A small image FSQ autoencoder, trained from scratch.
Model: 4.15M parameters, encoder num experts 4, encoder patch size [2, 2], encoder widths [80, 160, 320], decoder activation silu, decoder widths [32, 64, 64, 64].
Data: trained on stained colorectal tissue patches (NCT-CRC-HE-100K), 90422 training examples.
Rows from block 1 of the decoder of a small image FSQ autoencoder, named by matrix and row number. Rows with one number belong to one channel. Each number is 500 + 40 x the weight over its row's rms, rounded and kept within 0 to 999. All counts start at 0. Numbers have three digits each.
After each channel's rows are labels from the 100 images, of 14976, where the channel reaches its highest value: "patch colour" is the nearest of a few named colours to the mean colour under the peak; "strongest on" is what is common among them. Only what is clearly more common there than usual is listed. The data: stained colorectal tissue patches (NCT-CRC-HE-100K).
# convs0: first 3x3 conv (decoder.mid.1.convs.0.weight, 64x64x3x3, each kernel summed), inputs 0-63
# convs1: second 3x3 conv (decoder.mid.1.convs.1.weight, 64x64x3x3, transposed, each kernel summed), outputs 0-63

convs0.36:468568544537501467453498515484535464524472479456584541514508535514436537499564450494458448508462570483516564471472473509515572448511466484487523494468591463426467519519434481474565453513484451
convs1.36:475462491517473460481591462471435532502570532547501585467534512524517560560489511482547517492575500479463527516457498468456510493565495513571481544515482481557472476487547496458495531627520512
patch colour: white
strongest on: tissue: adipose tissue

convs0.15:518440445496486442518490533485444533459435451528466486458516442493460402437495498480496511527482489483499497523478468517540506494458406489435513489556385482474496558509413506470527549475485486
convs1.15:463563496573428567526482549498508402515484445513549452459438493414487532510425459551488515447483455554514504520517513539511494457491517493497528506522528449454491517562572513465448503463481525
patch colour: grey; brown
strongest on: tissue: lymphocytes

convs0.60:535481515385541492468506520453458419508501499535424478467503434433463490478448514499513466458435473482520484459444516486470523494471525519442517464449469480491419474528445545525400516514526504
convs1.60:560498502515593563489479541521521463484503548530465494548512524508463468453523439553556531581453419524509515546458439526536505516487505548527560470568461499515498437499484470487466432571526473
patch colour: white
strongest on: tissue: adipose tissue

convs0.10:500511480432464481543564403485477357489497487481497507501468532389520535526503470522479443441490497507519485510448488493453531479462541497475460454462528462480498489506504496464426539445456470
convs1.10:503490491565503479527543451538444555471434498526476520468585528494541518475486541530420486459425451463530433427502539508541537476561472473521555497461552459463537554435542502549464493489510503
patch colour: brown
strongest on: tissue: lymphocytes

convs0.18:481449471444489454522501435480508522415462481473505494465570474591513468434466522509463409522509462449455443515521494506465492494569504452501459444538460503538433471496473440474480463514462437
convs1.18:490574567457521510436502440520496414516563508567503478444456493482488598620526482516518509414483544498500520476507516545535485483472511512527492515500537556480520511551542490487445485532447511
patch colour: grey
strongest on: tissue: lymphocytes

convs0.40:500535549532501514466544482540524438589540481528538553542508489452475541529543459552461474461462482508563485480569469499493494480547568507444481484450534523407462437516510411474554512532473479
convs1.40:497496468447480474470505427504477601503467495520490554495486459485541524539529498524512522457447508508499593459479516549619512581553489483560473496481503573546572525445487522528466460524501487
patch colour: white
strongest on: tissue: adipose tissue

convs0.31:449492479497534558490444575506496523504458452450544500450465446488478537483479459505409536527490465436474470434493504448417478554473512462516415445503565435524539490422498488501479480510502487
convs1.31:493572455504516566468498463521471379506483544512503469527466572527430572490508515510455506466506534563467471488515478440471509485472473546491535551462456549453426488494502522464561498544577485
patch colour: brown
strongest on: tissue: lymphocytes

convs0.22:453525482462461468405542477554511490508480508527516550503525451522464433552488538553482426486443481480592490504488586440500519467590480494472505533515523509505482422538486486534554493478466438
convs1.22:452528540529524468564447459481508478474528442479561470494437462540517503570445495539525517443501471547513584524453469526537428474559513450452481514555460569506450579556501533495466518503489511
patch colour: grey
strongest on: tissue: normal colon mucosa

convs0.48:496523525534476542578506520415418618465455480436453453484455503458513500464451513466464442484533472486426477505531519494548464565530425450519440502517483469525500488512511501542522493511486538
convs1.48:491547481440589436422533461483501406573506577514520547571504533485483524474484471516520504538478480469469524467492526433443493439484548526510536521454497463427528436471505525467532464491515483
patch colour: grey
strongest on: tissue: lymphocytes; tissue: normal colon mucosa

convs0.39:490484494463445469488504360472499458478474479486512501443430502536473487539522519536501527391505512474536487480502444472412561489542529480475482515510515482442429496555465474476463496478471423
convs1.39:511483403498450573548496473497464589514536467510459570438551490487505573515471535488495578505480440519552474493515470499524492549518495509519457461519530484522523541537575509581496500439559466
patch colour: brown
strongest on: tissue: lymphocytes; tissue: normal colon mucosa

convs0.11:546461482519528491493422520486540469500482493474487487540573491394509456487514490486503592412492479507505473567496484464477508539528483501551474466520511449484536462525460481537361494501567479
convs1.11:514530504507500518545514488526476424590495596567500445491440520570476525534462492496502540507431495519539541527505454538560537486524511565501477519517477521459428541493561556451582486530484540
patch colour: white
strongest on: tissue: adipose tissue

convs0.53:492574551515514504545513500505537465540547427519499508560484549415485566530503507483538502467540424492539491518556559479543487534552507484515567510439540537481498522548585531573481524453524442
convs1.53:531436463428477512502527513497466539502432532520462551547492484528550404451509545543467513530491513532533520496459376457464498473549534528445467503515457494415512447510491532509455501460544463
patch colour: grey
strongest on: tissue: tumour epithelium

convs0.41:452397492509502448477504464438440574493458508528480487522508417604515460474447492550457451485543433428526468492528487508466487500518507516528477472493488507476407492484493468425497491512524551
convs1.41:522487460513504573493498502510488441558553520463483470475526517410512558561544571515510504548508555548484477545482565431501514456487470498431438533479529499556556462506511495570408535506524511
patch colour: grey; brown
strongest on: tissue: lymphocytes

convs0.24:528550533531527562518436570544560390533461483549573532504539540476520561558536454490455562468444530462522484478451509484520490521510485545554507536501477491467454488449495419492531487519502474
convs1.24:524508458534472502563490534438518546465521523459495551489481479584547481473448546496502542416528453526504506526457460518474505553571555531475492512427504544428545504455471555457497526544595501
patch colour: white
strongest on: tissue: adipose tissue

convs0.54:481498559509491524494496504461414537456443508439515428503516476438451475520519535505518440443531517482463506515590438520485499553503470438506550502488449463517499429535587473529558523513478424
convs1.54:506462428488445470440527442483503464506497488548529475509454524485560501488484513524553511564354471566495552490512502504540535424510517518504485480528487461434511529462523444489441460439547481
patch colour: grey
strongest on: tissue: lymphocytes

convs0.52:534554554564511561564496471523420461488502480423531468554498589476457512505477524501512405476551512513458497520562509496507444561510479452509451480481503538516481517512596470542526513491528443
convs1.52:526475462422548504401537462482515495523475575525465559538517505531561511501492422462519547508453437519507513492440523437496533444517491509530577478557458499430521453453536479471531482449524489
patch colour: grey
strongest on: tissue: lymphocytes

convs0.25:444525484494473586510480495482481429504443487435554560479642444571475481499494510463524500515475531530505493522531538464483461546413528489560460492505465475539478501509495571445510508503475480
convs1.25:526455512511582531547491554459522488484546498448501477515499544516472554457528494495503539431589512520494372507467515518469507506505583564508520513468487560458502476524518447483540498569556442
patch colour: white
strongest on: tissue: adipose tissue

convs0.33:510457457476405536465516415555480462530468473495493488504435536562522534474486496485563493455508519448444540504462597517470559499473497444513530484547442480569541525464443533446522520494542498
convs1.33:445512497554420411513546523463448528565496475519532580447535503467550544494435485464550470445461529517547509521506551576487502465503474521518480502446509488481479528510575457482422508553482528
patch colour: white
strongest on: tissue: adipose tissue

convs0.57:454498493500534472572538547481425519438571519493506491528396469545532530466483476444460432536546406489440522502512479550488476486508461572472440481496455441509461536495491495489490508486432503
convs1.57:501436522587499551507495484507582458533528533498537478476567547473543554456511440501528521499453559513501477473502507481543585505499496555466544521439587596504525482448458489531512529543490538
patch colour: pink
strongest on: tissue: smooth muscle

convs0.38:520525517373536499476530497458484414463484493471450482519533490402488492506496500498465495440442506520474466540467532463466480508503502512434481446510472409450450481504473510532401509452503452
convs1.38:535565437499459523429488597481546517507549449492567439482431512488564530480486442540502484514529539547463536490485478456521456521462500519547450505444462533507528561476515556447496494575517539
patch colour: white
strongest on: tissue: adipose tissue

convs0.5:480582494470501480491619421507501477551558504556514482512424481416485505484523470503535561524554507550489526478455498449474502423548472539483521494480528581503537515518547527484514568466516504
convs1.5:558508550491551523433528552544511458485454520454462579513619567494499517523490523517528501500450467419506467488529502525506442470453516492505514471517470424500480433567507434549543489490499535
patch colour: brown
strongest on: tissue: lymphocytes

convs0.2:484516502459498501500531413457534362578527566490506509490440516455536550486517503506503491466521509511508553554520458480453508406564524539450501519479512558496480503547560532517462487495465446
convs1.2:535461502511579523497506478486514587511477557517463529510599539573491526512504497415491529491444498444528501501512496503477476532467465552538497493529490468459527446492442477604557434460548453
patch colour: brown
strongest on: tissue: normal colon mucosa

convs0.13:496421418571529370422502542456476504527543491495493494543548514468523501505483546504498479493524504482480567549506485469449473475503527471445505536514413568474477468479492540485433486514441495
convs1.13:468608535478491627521514488544484435529445498453487471502457433438526460465490443516469503485475464480502468522549523491494536566507496530557549512563568488515488510564530517504469500441476513
patch colour: grey
strongest on: tissue: lymphocytes

convs0.1:492472511516448561584546469459437467477568556479506479455475443465468481561515473499517475468491451490500483536541545449547509485524499481490480487506498504512482508499575597485629508566504459
convs1.1:510518495431622432408565530504523442499477517489543526494518571446479505489526496506451532488456474456528509435531471505468467514506543536517544486444565499491519468469482466566511486441469562
patch colour: grey
strongest on: tissue: lymphocytes

convs0.43:468565483487468482493507450546546456550541480492580524587495557460544542537512427494463468454466509510559476521530489463496525448501513571519458490443532488448506465499533431420470515513472426
convs1.43:477526494543488454487431466510541580451543498516455482472520527559572540574503487477529537466521492503529496495470523537569540479472495429455468456509421593569545524440497445530476464526484497
patch colour: white
strongest on: tissue: adipose tissue

convs0.44:502557554557538553504545451490494449488491464527526456553474519481474462582480451546488479413485504474553461498505534505486553475582564500482520503426541520455450460444581467478544540499495517
convs1.44:470495454485452495528468525466537555499528436500429495444497476451587476534550544527492499531472482586552494520466481495532527534532479505437474500472512569556601525519463503556445462550548466
patch colour: white
strongest on: tissue: adipose tissue

convs0.8:519493452500434402534526523475457486469466499518486492488545509468439424529533531500505485501438540493533544506472407506550560502478473487421533595452475542529468543434481479518468468468457465
convs1.8:470541519511480588447566544522499408495504465525522441498429442427515477415517427562442511490505477495478485532510553546454535483507510508528511485538529480461520496572537525484485436475522550
patch colour: grey; brown
strongest on: tissue: lymphocytes

convs0.55:538526487477541502469429505527547402537490447471500466455534491452492483465546442490500567459473519499522519545452456431514532455558483521455528522491532487439491457500430492475443522520589577
convs1.55:506529510516546449528449528555438551541517615492492481509514547517479509514528476510466503608494483535509525499500461542546518475507529518568477546552431442532574477449465523497518451521456429
patch colour: pink
strongest on: tissue: tumour epithelium

convs0.23:456494486397429453503519361508484441531525544548456501546448515448532546530492466492468531489477516504549491427501488484442499450454510522441475507469498505467493519523524436472432518483482497
convs1.23:481534510560528514520520465507432488474418603457469425498504470516502462485475541486472506467555475478393485519490543565524484512568482483526432505538507474484556513554486545545489491499590479
patch colour: brown
strongest on: tissue: lymphocytes; tissue: normal colon mucosa

convs0.51:481496501424474487407486458429499453498476520472493541470447479529494496509493486513515489432533456428560477598419513551459511435477453502459518456498501453414476540478464474471492459471491457
convs1.51:489561480552442474453621504473575535507500518522536523472555478522550579465545580471493520543549533553479492505509527457460455535453476545526481507473590536511490457530483466525498460479521516
patch colour: brown
strongest on: tissue: lymphocytes

convs0.20:500458474398481479473530488477453570467453519467480556509537461565427440474489529514477468559541446471505485548484437555458430517539495511499460537480478445502463499465453456465492470474466418
convs1.20:490571551546513480509521509458554402529537445540551472486494497460503536599539515499494534428531486517470538513484511491586479486476511501511417542586531524546540517575480503495447531485475509
patch colour: grey; brown
strongest on: tissue: lymphocytes

convs0.61:486546460511523448443523497506611401562514490504529499496422502438545539483518452520579567477571472494462476493441498487463512443517507511545518524487481553517570523535495534508461518544521524
convs1.61:547429546496483506548485500521536553516480549515517540516560475524496479494498501471477506535430425494555526453485440503607478540480474591448463531551534419464450531532482520470559519479503454
patch colour: pink
strongest on: tissue: smooth muscle

convs0.28:544528458450540501491510489475513348549485466480540495506457541452498527530522500539531513433468511468548553488442466444512500453523543515464473456431530573475483453532448479552452498524509475
convs1.28:442506474513408567479483529479428525586521542458516555508543491457534511539578477526427493518516524502519487489475522429478545493477527466475511526543534446445451495497434493490446458549426524
patch colour: brown
strongest on: tissue: lymphocytes

convs0.21:466510520450483489485549425515489430510517457549474551440564494576443489521461477544541397453513532500548538549549557486439496519559529517490456461515489481529469477483526504424505502502479428
convs1.21:427539496519538521472476444533535529455522491523475446477528528468513510518493502491493542405524490536514470523526563584552439488433452526459464507514463638486510552513473463550490460500501544
patch colour: grey; brown
strongest on: tissue: lymphocytes

convs0.62:476478499559476433477533524512453492500484546489493503530462481487510537561485452487477460502469538476471501442494517521591428543433523451461447471448484488460485526519448443482619451488412503
convs1.62:498545484528511491478503498532478485515474517435476604448434494417513553415452505504478473590528414475475496562451520541508492495546516549467521533564550465491572456489497504480463489482539494
patch colour: white
strongest on: tissue: mucus

convs0.47:508484466446501457440499418414436435474457456465493520480427474451447471495520510546518462450499460509553487482428538531480493517409519433477552492446480520465463507501449482551505500513499449
convs1.47:430527515491443520451522508537506540556456542514481495488484486370590609483459493539516493558507510536410505499477480520484553510540481493475533465477537493524496528512554509534434512490535548
patch colour: white
strongest on: tissue: adipose tissue

convs0.26:511477477420527443545453415510525471435501517515472489527470553456571489524498525424463486424513543541476530469484473469486532505459487503443504489439518530464465438534458477449387508506468479
convs1.26:473508528499502534528542507536436510451535487487474511446505498491578462517519499504424512460479445475524472508531518576534581511462455522431566498536400437540561517543564515529548478459545487
patch colour: brown
strongest on: tissue: lymphocytes

convs0.4:449410473522464505479520476434458510446521506481548438413461485557435477517542497495529563502549423479491446504472476510504441485434435455495505467516459465484526507463526462521540550443554486
convs1.4:512541517512472455474583477545522392565498458549541538526517490451513549499472491521544501510397564525525472461563491490542508484459485458558544498487501519451442526497579449528465480500534536
patch colour: grey
strongest on: tissue: lymphocytes

convs0.3:469528493551426526512596467452468554496474520474452504452460429488457552482569469454498567502498466584563463519452531443511520514466532526442475497437471444516504536505556492541518508464514480
convs1.3:492513509513539481426557558564562443554526526471547594478517544414512547470494562540546495529470536438516501515551543503486535471491527472557500457499529510471503482457521470546508537467523592
patch colour: brown
strongest on: tissue: lymphocytes

convs0.46:502515488483523520518542422477566472499504510482478492526425561458545565472521503553489533518485453467484470495491569431450515430578496534515490535426522550466505473576441509538451525467527575
convs1.46:435533573539514447520508562475445516546518477564489510513537502519507528597516570515506472498443515477549515507504456475593480549491517458537441494516504492574437469492509511501513488558464403
patch colour: white
strongest on: tissue: adipose tissue

convs0.45:483537466485502512497403515496557397510489497509514494459486496378520469535505481454493528455461499451571502473430479458528480500511463505489444548513491451394495451465468457484445527526479507
convs1.45:474600528517562533472464564500511523530438558502505432515513501511484467518491473499516520527510498498444558445534495594536476458524497490617523517535512468482544562478485590500555477544500480
patch colour: white
strongest on: tissue: adipose tissue

convs0.63:535572477515528500604566484468453532448500506492447467468434534483512468528524489475528492472555444466470443541507453552415478515503470505554422537464534497576421507496492506526516507539467529
convs1.63:504436509442523477440494457508511460563502530557549549497501474496503521453547518490459511553440507449571548474484471438517503496522506545389485543474604480459544480514414544522494508491513489
patch colour: pink
strongest on: tissue: smooth muscle