Weights of a small image FSQ autoencoder: encoder depths [2, 4, 4], 90422 training examples.
Rows from block 4 of the decoder, named by matrix and row number. Rows with one number belong to one channel. Each number is 500 + 40 x the weight over its row's rms, rounded and kept within 0 to 999. All counts start at 0. Numbers have three digits each. After the name is the row's rms in percent of the matrix's.
# convs0: first 3x3 conv (decoder.decb.0.2.convs.0.weight, 64x64x3x3), inputs 33-43, a 3x3 kernel for each
# convs1: second 3x3 conv (decoder.decb.0.2.convs.1.weight, 64x64x3x3, transposed), outputs 33-43, a 3x3 kernel for each
convs0.17 095:478441466437473500495517497505484479504458538469515521359415448469498489463441473490436494473458467493445497481495542444448498488518469423490463524538517373453490431432476467459421506443520538434499529469435557491519495452506529513579500534521519516520529553518471519507472585501459466424521518552
convs1.17 088:454532530525510525509618498535493528509463477565517509511548505505477487542556535526550527512532544502592565446464451459480524412467446458450506463489463491503504509578545570554531518533507528484461466477495520513512472460510527567505517528484518451526523502420431505542492463443547533528511521527
convs0.18 094:503433436471455487492447501474476496479484501500503521534495577532460470485494473466471486458431504450460487599504520503468488569506483519443453557475509498444475519501552476503460444525449443549471493509489481555493461536431468517462503459544462359494485515509526482507566518597430522552517590500
convs1.18 098:530496505491548497554549530493463493483500508521503516503497494433493450495459455504538535520484504552503503489454466560532546421494368523600560501497547581562519598482541496498483518479557517492437465426460446473424532497459465549472475497458470503502527526490504513486506461508404509555415459501
convs0.19 095:440487508504519524479501483442445498488459470487439455493363463508440477523490483485507466471510463466490482529494515489430537480497510490498518491541514487520483475500484454484537475516476509544537505517464511481485494552560468568587501500515450429460437484590484531522542564580482494491479507506
convs1.19 113:534439543493459518519501480515509521449482490485440497530504502526575550556533552457463501515545552512475566508506500583529495527486482511513486460521504476454502532450509520451464547516531536467481462488555456432510520522553484519544447463534515481503457484570467456563526497550463462510455501538
convs0.20 095:481474520476498478505477513488479449519493490486450463550565557534550496531522570474452501524504487479493469448510490491408530502556554512474510446456521515535496419491470426448456407459470507525567519484500575499501550524499511474545480442460449507527424417466483473511513584496555531446486551459
convs1.20 077:447516449547485529501461511497500478581451447477522522463459440472446461482502461538538524487473520499562512489483490485480505497556548538527500481588550586539547440477520510556567524490565512453440489510484471489425488470496487487441540563511531526464439487490549583511494504475428485508451460459
convs0.21 108:498489493490520494485507524486533501507491478442448492574441452552388428453461478455445469453466506480456526470529433421456471427448476507531489497463546440512463555560497542521494508506542433513487449542502468532483532388430435406476414515542475458498490487550465460495444551526510577474567478427
convs1.21 145:484512556535420543541501565452489457509469464503484491517578460519490471535467494530557586546498540490469515484465502482407465553463473513495521497531494443503500468531472510487458485449444506412486461454491451426518529512475477566500511510541488489525484457559542550502477445468453439440460454508
convs0.22 108:489471499507470485503486485505509524437492524443453502471440547546486551499511525547486481461462463455436483502442448517526485439479521498518514548511524549474512542508488503537535457407522508518473434515436552445488435514551413477577455479509433541506457497603497555520457520489526547492548540474
convs1.22 094:545606485516514498509560502563568543439494478440505522531497485489476518491434510535559564507464525489498498521463502506556477545483516552480473603559525536540471499538505448488491469498515575512546423563499472449507508562477486537546548562555451453482390516484501576506480488539427396472445435509
convs0.23 089:519486503538517477415487481540556537488550465496536521510469519555508552532499494479523435538540473484500489535455481536495527553511499469487512586501488516589513496416411486409449459457464503484435499474494483521494526446544554540454536495486574529541502525512523555545512537611520566530531430611
convs1.23 072:548553546568472480540502457523487503511469491511540485534529424488461426511528467600548599601495534565503506471528523480564601506584531523472484512533471518477503483474540523547532554494550448435393459463399501517425446475450413490479481492497481453457542520565527619496491542490491475476442494465
convs0.24 100:520522529441474521537475532479502489499550478457463492483339501439422497460426468474439514491480505513510563428567459544449522438449529496492450557544531476511438521536532510526465548424534492584469510452523514526528462476450499549479507543484463520538508493516488457462501488527456613433530450528
convs1.24 122:535434491484477517520460528472448517528470501538524501532473526499524486493539466448456503454524442528463522554566491527497538514513516528474492485454479540488545558567545530478540508515519467465461528460456530425454446511485530453486463545506473473540530468483457519489550534488556506503497533513
convs0.25 114:470479473476512485523530523443497485566529442567424485460491498486516475473485520475453461480509494481500532510492476448489500476449531464490490557510491487491515488500518491565500523453505497500476468499488533565481525522485502367473490473523492541471501545496523520515536372504381651560518611433
convs1.25 154:455462532477445484558599528503469489474491472441487417549496490498482517531536561467475515476539494459579464495553467508525439454457430484545509460487440463440413480552471477483458500423439502544492471546488433472524505538529508536515492519544461470500484486466550513507547468472511409477527453510
convs0.26 088:562514536514496509517461502433466517449515508501484490535496573471452490463487492554570550476516526462539501483516428448479468521505580524502428521503476423475445457421420404495499462464440548562502453501476494486548511497518491515559432445516457449504531481542456499541470418451568569558475433468
convs1.26 075:464500481489577517447489505504504513477480511545477556470547520488516513512477510476525518489461518478465504512556590448478466526529517525490547576542500551490531498503509481562517524513520473521495531542511467493479455483451409393468427439471455526519484467506539432513457547528426480496478479505
convs0.27 086:562511482499490488524476483519534485522497516560526495491493523536534545504483481466477499533494469518492471564508594504510561491521521550586526533498541544566557489505519464548415497489404493407512532473494452485506516546502510619452529574456431527514549564561543530490518513450454508465502539487
convs1.27 067:502511509569516523532500569497476471544485509557480484515611505565542485566545542548505471577417481586454503439571572470551517454466533509461497467563546449507470599514520468467523491518576501482483461607543417510490531447514453482507487464529565534490534527481531496509583498526501437497528499459
convs0.28 106:497525559483563468504477496442486543431497545490477493507442499477490504413497548514505505500499500493455493484495526499394521515515517493468486465450491469596479441482470477458557529472639418474503500457477523523490500516539478509571545481472494445429468506522489508499623496558544449416534479552
convs1.28 136:543514462540464502521421531464567486480505492472554520518515540453464544506502506511543523495419528458497509470410485589479561429433497517470501556458470500530499417534532515573585497488506504476521525534521456478505502562425403441472493511539495504532569464607552516581503477466495516473486553460
convs0.29 110:525502529501528488485494506471459497466402473511455484493502462458476444447515505471470487466515481498536479456505506456492443481511484455413496502489519454554501472479481461481474502466491508503567560470511409512534470466511528431448549512483488464502498517562509516497534439428464647458437479506
convs1.29 152:493514461508483460497477506525575542570497558602527518470512530474439485533518475466531490421535536563531519576532465516490487562507549537530516575497526434586511489503530532469554470543503550566562531552540556514461468451472565483481521548441487514499460529461519490443498507523502462548492534489
convs0.30 096:525533501489521513482489507451467449437408437488507460620552509497557515510489485468491521451488492491541550496519490551447516479478475562567533505511486552556533491475467542517465500529475466463465459461466461502463444465514432439507472468492481515479467561417438508464519579447530563365403584455
convs1.30 087:523576516472577514432500467559488460562569544507525550524515485475460481441432537496455501485491461469486493491550532487495481503582513490472436581488419489482476423534476456487502526517464474503500489497498518539519537504555549548530527538447499483465537587474531507563567469453583451435579492515
convs0.31 098:500534497485510496472498435549417532423454478541468588357462479459503494475484478468506475461517496509529476514520456331569415482436503476516484480481503411545452512502542476511463499440476522488561508404527568474542467448512492499472437521479458438402473560507519472511537608504523503490554484476
convs1.31 101:478536502490594450406443453484556486450546493538565535472465434448500517471489553503441482506502518568518561554539588556436513558489484544550405499431509488506490527466492482539503508525465452534444511569559508499527516436514543424529598426525479544505396452498488556483517519472495511391468480468
convs0.32 099:452432454461541488497520522534567483477425475523489498467385508444430478466495498487561556498506574556577577494571524451435431424497492532491490491559510479527483462508512454494551496497503423501413469550536452527478451456417459514444497523470506608622476538555434511511602616570499393483464491498
convs1.32 101:499503556466556517601562526500519513564510534511458442500526525572527515491556555491494518529531546491473534549502498477558539442444565491546502539505475562512529521497558500519553425423437584510532542549528453539510507553528566574521489497454546509485509430518455493527508520491488470488479476477
convs0.33 103:464480488463534471498521528513508486499548483529508457517543459481440493418418448469431454443513506405475462481489480585447490547418541513482531487481533493503489505487531492474581501345460518525529504529537459479469490499505443477550511462470520488467535493419473513486438470475577515534522460581
convs1.33 099:498468535439515512495596578534470500412534484480458511472559551494515491491473442479536527505555554458521561544485525518478470504478519475518513489549488511536456589573545552559425492471480491577497447454434385420471526470469472485539520564531526489473531537451526570559507436427433390485499457509
convs0.34 100:454434478473485463491522517424496506478545552497522477503516510527456486489552508481486473491476489498472463576502511446513477559479518490527490531461497586516492427493428420458420477503469428518529528526551500508490513516513484504544518500541537483567424478447538487497442542427511453393433492457
convs1.34 083:573550496549514475560595461473475460485492576569488504487467434514527502502444497573510516511519496511522539554570474515529465589602437491509459588452553460455492464482462569504501496549506476565554491527521501529547442493507443448545569439519543530520496575481564463541508409422530484440544468531
convs0.35 101:483524531526549505526505517506524477554444468511466516533387490522476522495472504481553493472533534495484513532612443508402544469529460481491533485495528492517542480531494502554527466486506545494456520551495550535439556531509487526547506508503489482484507534493499514559488441559490594510519502529
convs1.35 097:531574450513456453520481462455559463496500485518497487477475550464545503538470496599474500486484449542493539530555496551436499486493481487499496547468489567547569578522497516462458489483448493533499515424406479434493484475505488428472539464608460499540540514541508485467485445472469500482497469516
convs0.36 099:488506485478472460480484403541528514513523526514449535490496504436480453474494447578511517523530505530513482561512517523543520507462449501527533486494492536494439487468498490393472536503467515528521534567566489443495426604521485648580453465419503503494479531501515520474483375497556442533454510519
convs1.36 088:474544513478484465556516526533477504492480430474427461463538453519529518489440481493528553579507493557501471530486500466494532516451528523583521536606536477448446455448399481518525511471512524496485473589479442545538562481519481449406424473430492512505445521497479511566501455494415433473413475453
convs0.37 095:472459496527497489507441485530536504498560505511484460508445498515506505502483533502516499426457447458445443437554449580522485480519460548492502546458474552530493436434489436436455477485473469506493489553514504532464459506435436520421525594448484446530565497585496483528529492474498514500489430493
convs1.37 086:520492516484524514544555518528590511555520534505487474536529496548500453500533477499477455515472522470445501497488460505587482510503537512519491509570484478541516520436464487488503497591604522443484524505457511514528427451538536500568514493508502485491553542535483484483478465451436517549500502524
convs0.38 092:527490505474415461528454514503488495481489523481486453555448480456427441517432470501505455461428417484432455504436546508426450495342478498559529502473536552620493486511458528504501453494431453481508480491494534514504479503514453515541488478469522549535521534586481544528501426442503545572449438413
convs1.38 106:481488509548592518385494432489461505500515535497546524461490542551506479487551545433513571526497553521496547488557546471505495510560560527502385426533447481435491536530477406538465546514529532562449527574509477509488472448501493508531448488544415474529389487471514518511479528533504469574456513546
convs0.39 094:385477543434489560448475495496503483551552513485496470532581527502544463490515463452431517422437550489505584393570587455501496518569556523483497566467520492473455487470449421450454497506523448432440541530531493514442513566488464480456432476510497497448563529460512514472462449550409454419455481473
convs1.39 111:507459526537560431479505571534477483540521452472456515490522557560495491547551537488546482476515493529505488480440444438433568420452469501519468506504512477539535494478464566519503530542520582515457532511524588601478513487497491472458449474528520492444508524448532498429486489508594533513458522533
convs0.40 095:577594499515491467543578533512515567546524526446518511478475447499509492476437463488509519528507489523539562525565455505453499484582497501522528513583575472506564521507509527531476510454479488461522547495532496437511451508480515588499438557439462396369512484457516515470510614549474451425431382486
convs1.40 092:501466446452449434495527412510537518462519578491436525497506492493499533504476521474411487452441496517414497550463524534510494485452501498594590453481494516479539530485486497465492492525475480483503413515460450476531557550513525519482515456512500462496559553509502460514507526528460580545473488538
convs0.41 102:450460528474473526471524524458517504514465504485486494433484481471466484508498511514525504544569493511496512614531539495526537552445537546518508503527493426575469529520508487532496520446484566448523515472507500495568453414472481425467483519507505547459527500509495498479460602461572591571501511496
convs1.41 105:481511544495511520530540503504451509484449550495477488527491529497442494439507501487532526506453453486472453461478436538472496508431446463413544482465432444465472489552539505564491472506458455493527462543479436526499538550566533510552556548478512462494491598485454476488521470457521467511508450478
convs0.42 104:557518532533510492584543484470507492475493454547517526426470427468484450419493454469478503473494502468514525444479490466562516479518542522545508529505508513569549519521528522629530506537578412483436386452452391405459512537544497507488498496516533430446537507536533466537504545534567512499515552534
convs1.42 079:482515483553487470510501461474550549453492542523533562497557516506513516535606568464493485480454493472442482502477525533510527494444505532476552474447491548573524427428543426401523515469471452450572461522537475458533551557490574577524507523493459505463501563508482500405508563570520497517542518517
convs0.43 104:494523480525564528469480500521448449525530478534501512526465510515524492508525502534527513495564504510452474469626472525542485497553467523529505513459486491459504446527497519510474508540507468491439467511475445454422548470406513458441478450542531481457548457472470476495521435422544531521576509581
convs1.43 092:451520497454501450487446504488470498526540498541513503467475481456557563512393448501454489468495528534489478506449523510354442465397469573560507533471523461482532460418473474511518519470491515543494542506465462475468550542534547524492548536538444538502568574464565595456494541472547594486504500504
convs0.44 100:514503514516521539507477525538433483519467504539509485493434505501505528526543523506501519500493485523550486644506574646554600581543485557503545546496475571485547516442496535525562529508540460529483385483427469488483513541507544534458466545487459436496504551536480457507457498489502368464505439472
convs1.44 139:540504551584450546545496546520485460523438436517495459510490518508516502493526497506513544500544511542534497439473404431535356445467405503454463495437499435439500444504468476455454561503504472481482560599612511655515535493538468540545504500468506466540428437467501483475502502524520436581484456546
convs0.45 105:450524492475491505476463470500551508526491460450444395493530542496515509504433431529483429561479457548522511440454460456460525492417411463447454430501463454425479517472490540485491539543535538484500488471483538521490575567523616593459518550543515489479530591514504530466461570563502552634516449555
convs1.45 093:533565545477543505436559538513510571525494529519462504597540587533521549471485500496487509486494502536434509564456480536511514555529494514566532567559544572581550494436431407424410447502484470504525471504495497488516486441495480456502519468540491484495493544536491510503396469501457414458530515531
convs0.46 092:544503518503564517530486517545496497515451523547521511468464507551614549490502461471463502476536520437505508470479509512559427468520508538513464588560525467480435447452503518477516474480543497505468470503477467494440525535446493624565512525509446481510496518437478470495614443483579496536549570507
convs1.46 071:479490557477546521444453502462491438530495500498526465505541499585498518576507549444472500410468507468458529493449542515415451514387497489534515533413505497519449528530520470468481518511500540527532516477487422444433462464573425511509534561502473524507554474528558456549507484502430436470500547458
convs0.47 107:596496473518513463530485463464481512466466523511474482556498514526509476484483473527499474511534485494513515530456501455504425509467445472521474512466504464481456510496511447452486543521526476513478501517526488514517475450529479416473538535547497478519517532536543503536452437488487480430509484423
convs1.47 109:499531445497470447545443426459520485536453528508559518540552462551509545532557506490477447498446473499472457464464501498562434468431508523579554536483495497549496465504419500433506521479565466447532487499460470554486517490503426520449499547544446477453493597585502546445504524484465554568529540499
convs0.48 107:500515584496498502486469495520497488506505464431455446649484488591542539500505498524495474512507497480493526490481492527551511438486464515486495456472524447469510459462524493517542500520531467511493443494471487445498410379471406357462460459491523567412506502506474519520435581460475437438467519433
convs1.48 091:489534523519524476566541531458498486454504501484527480467463538489492522464543502483431465485467485516459489439504481488497449491503497538507551502455509563498495487453516486447535519481553547536499537559588565518563508471423473411445530482503522510542485444450482508541488531512560453465510506512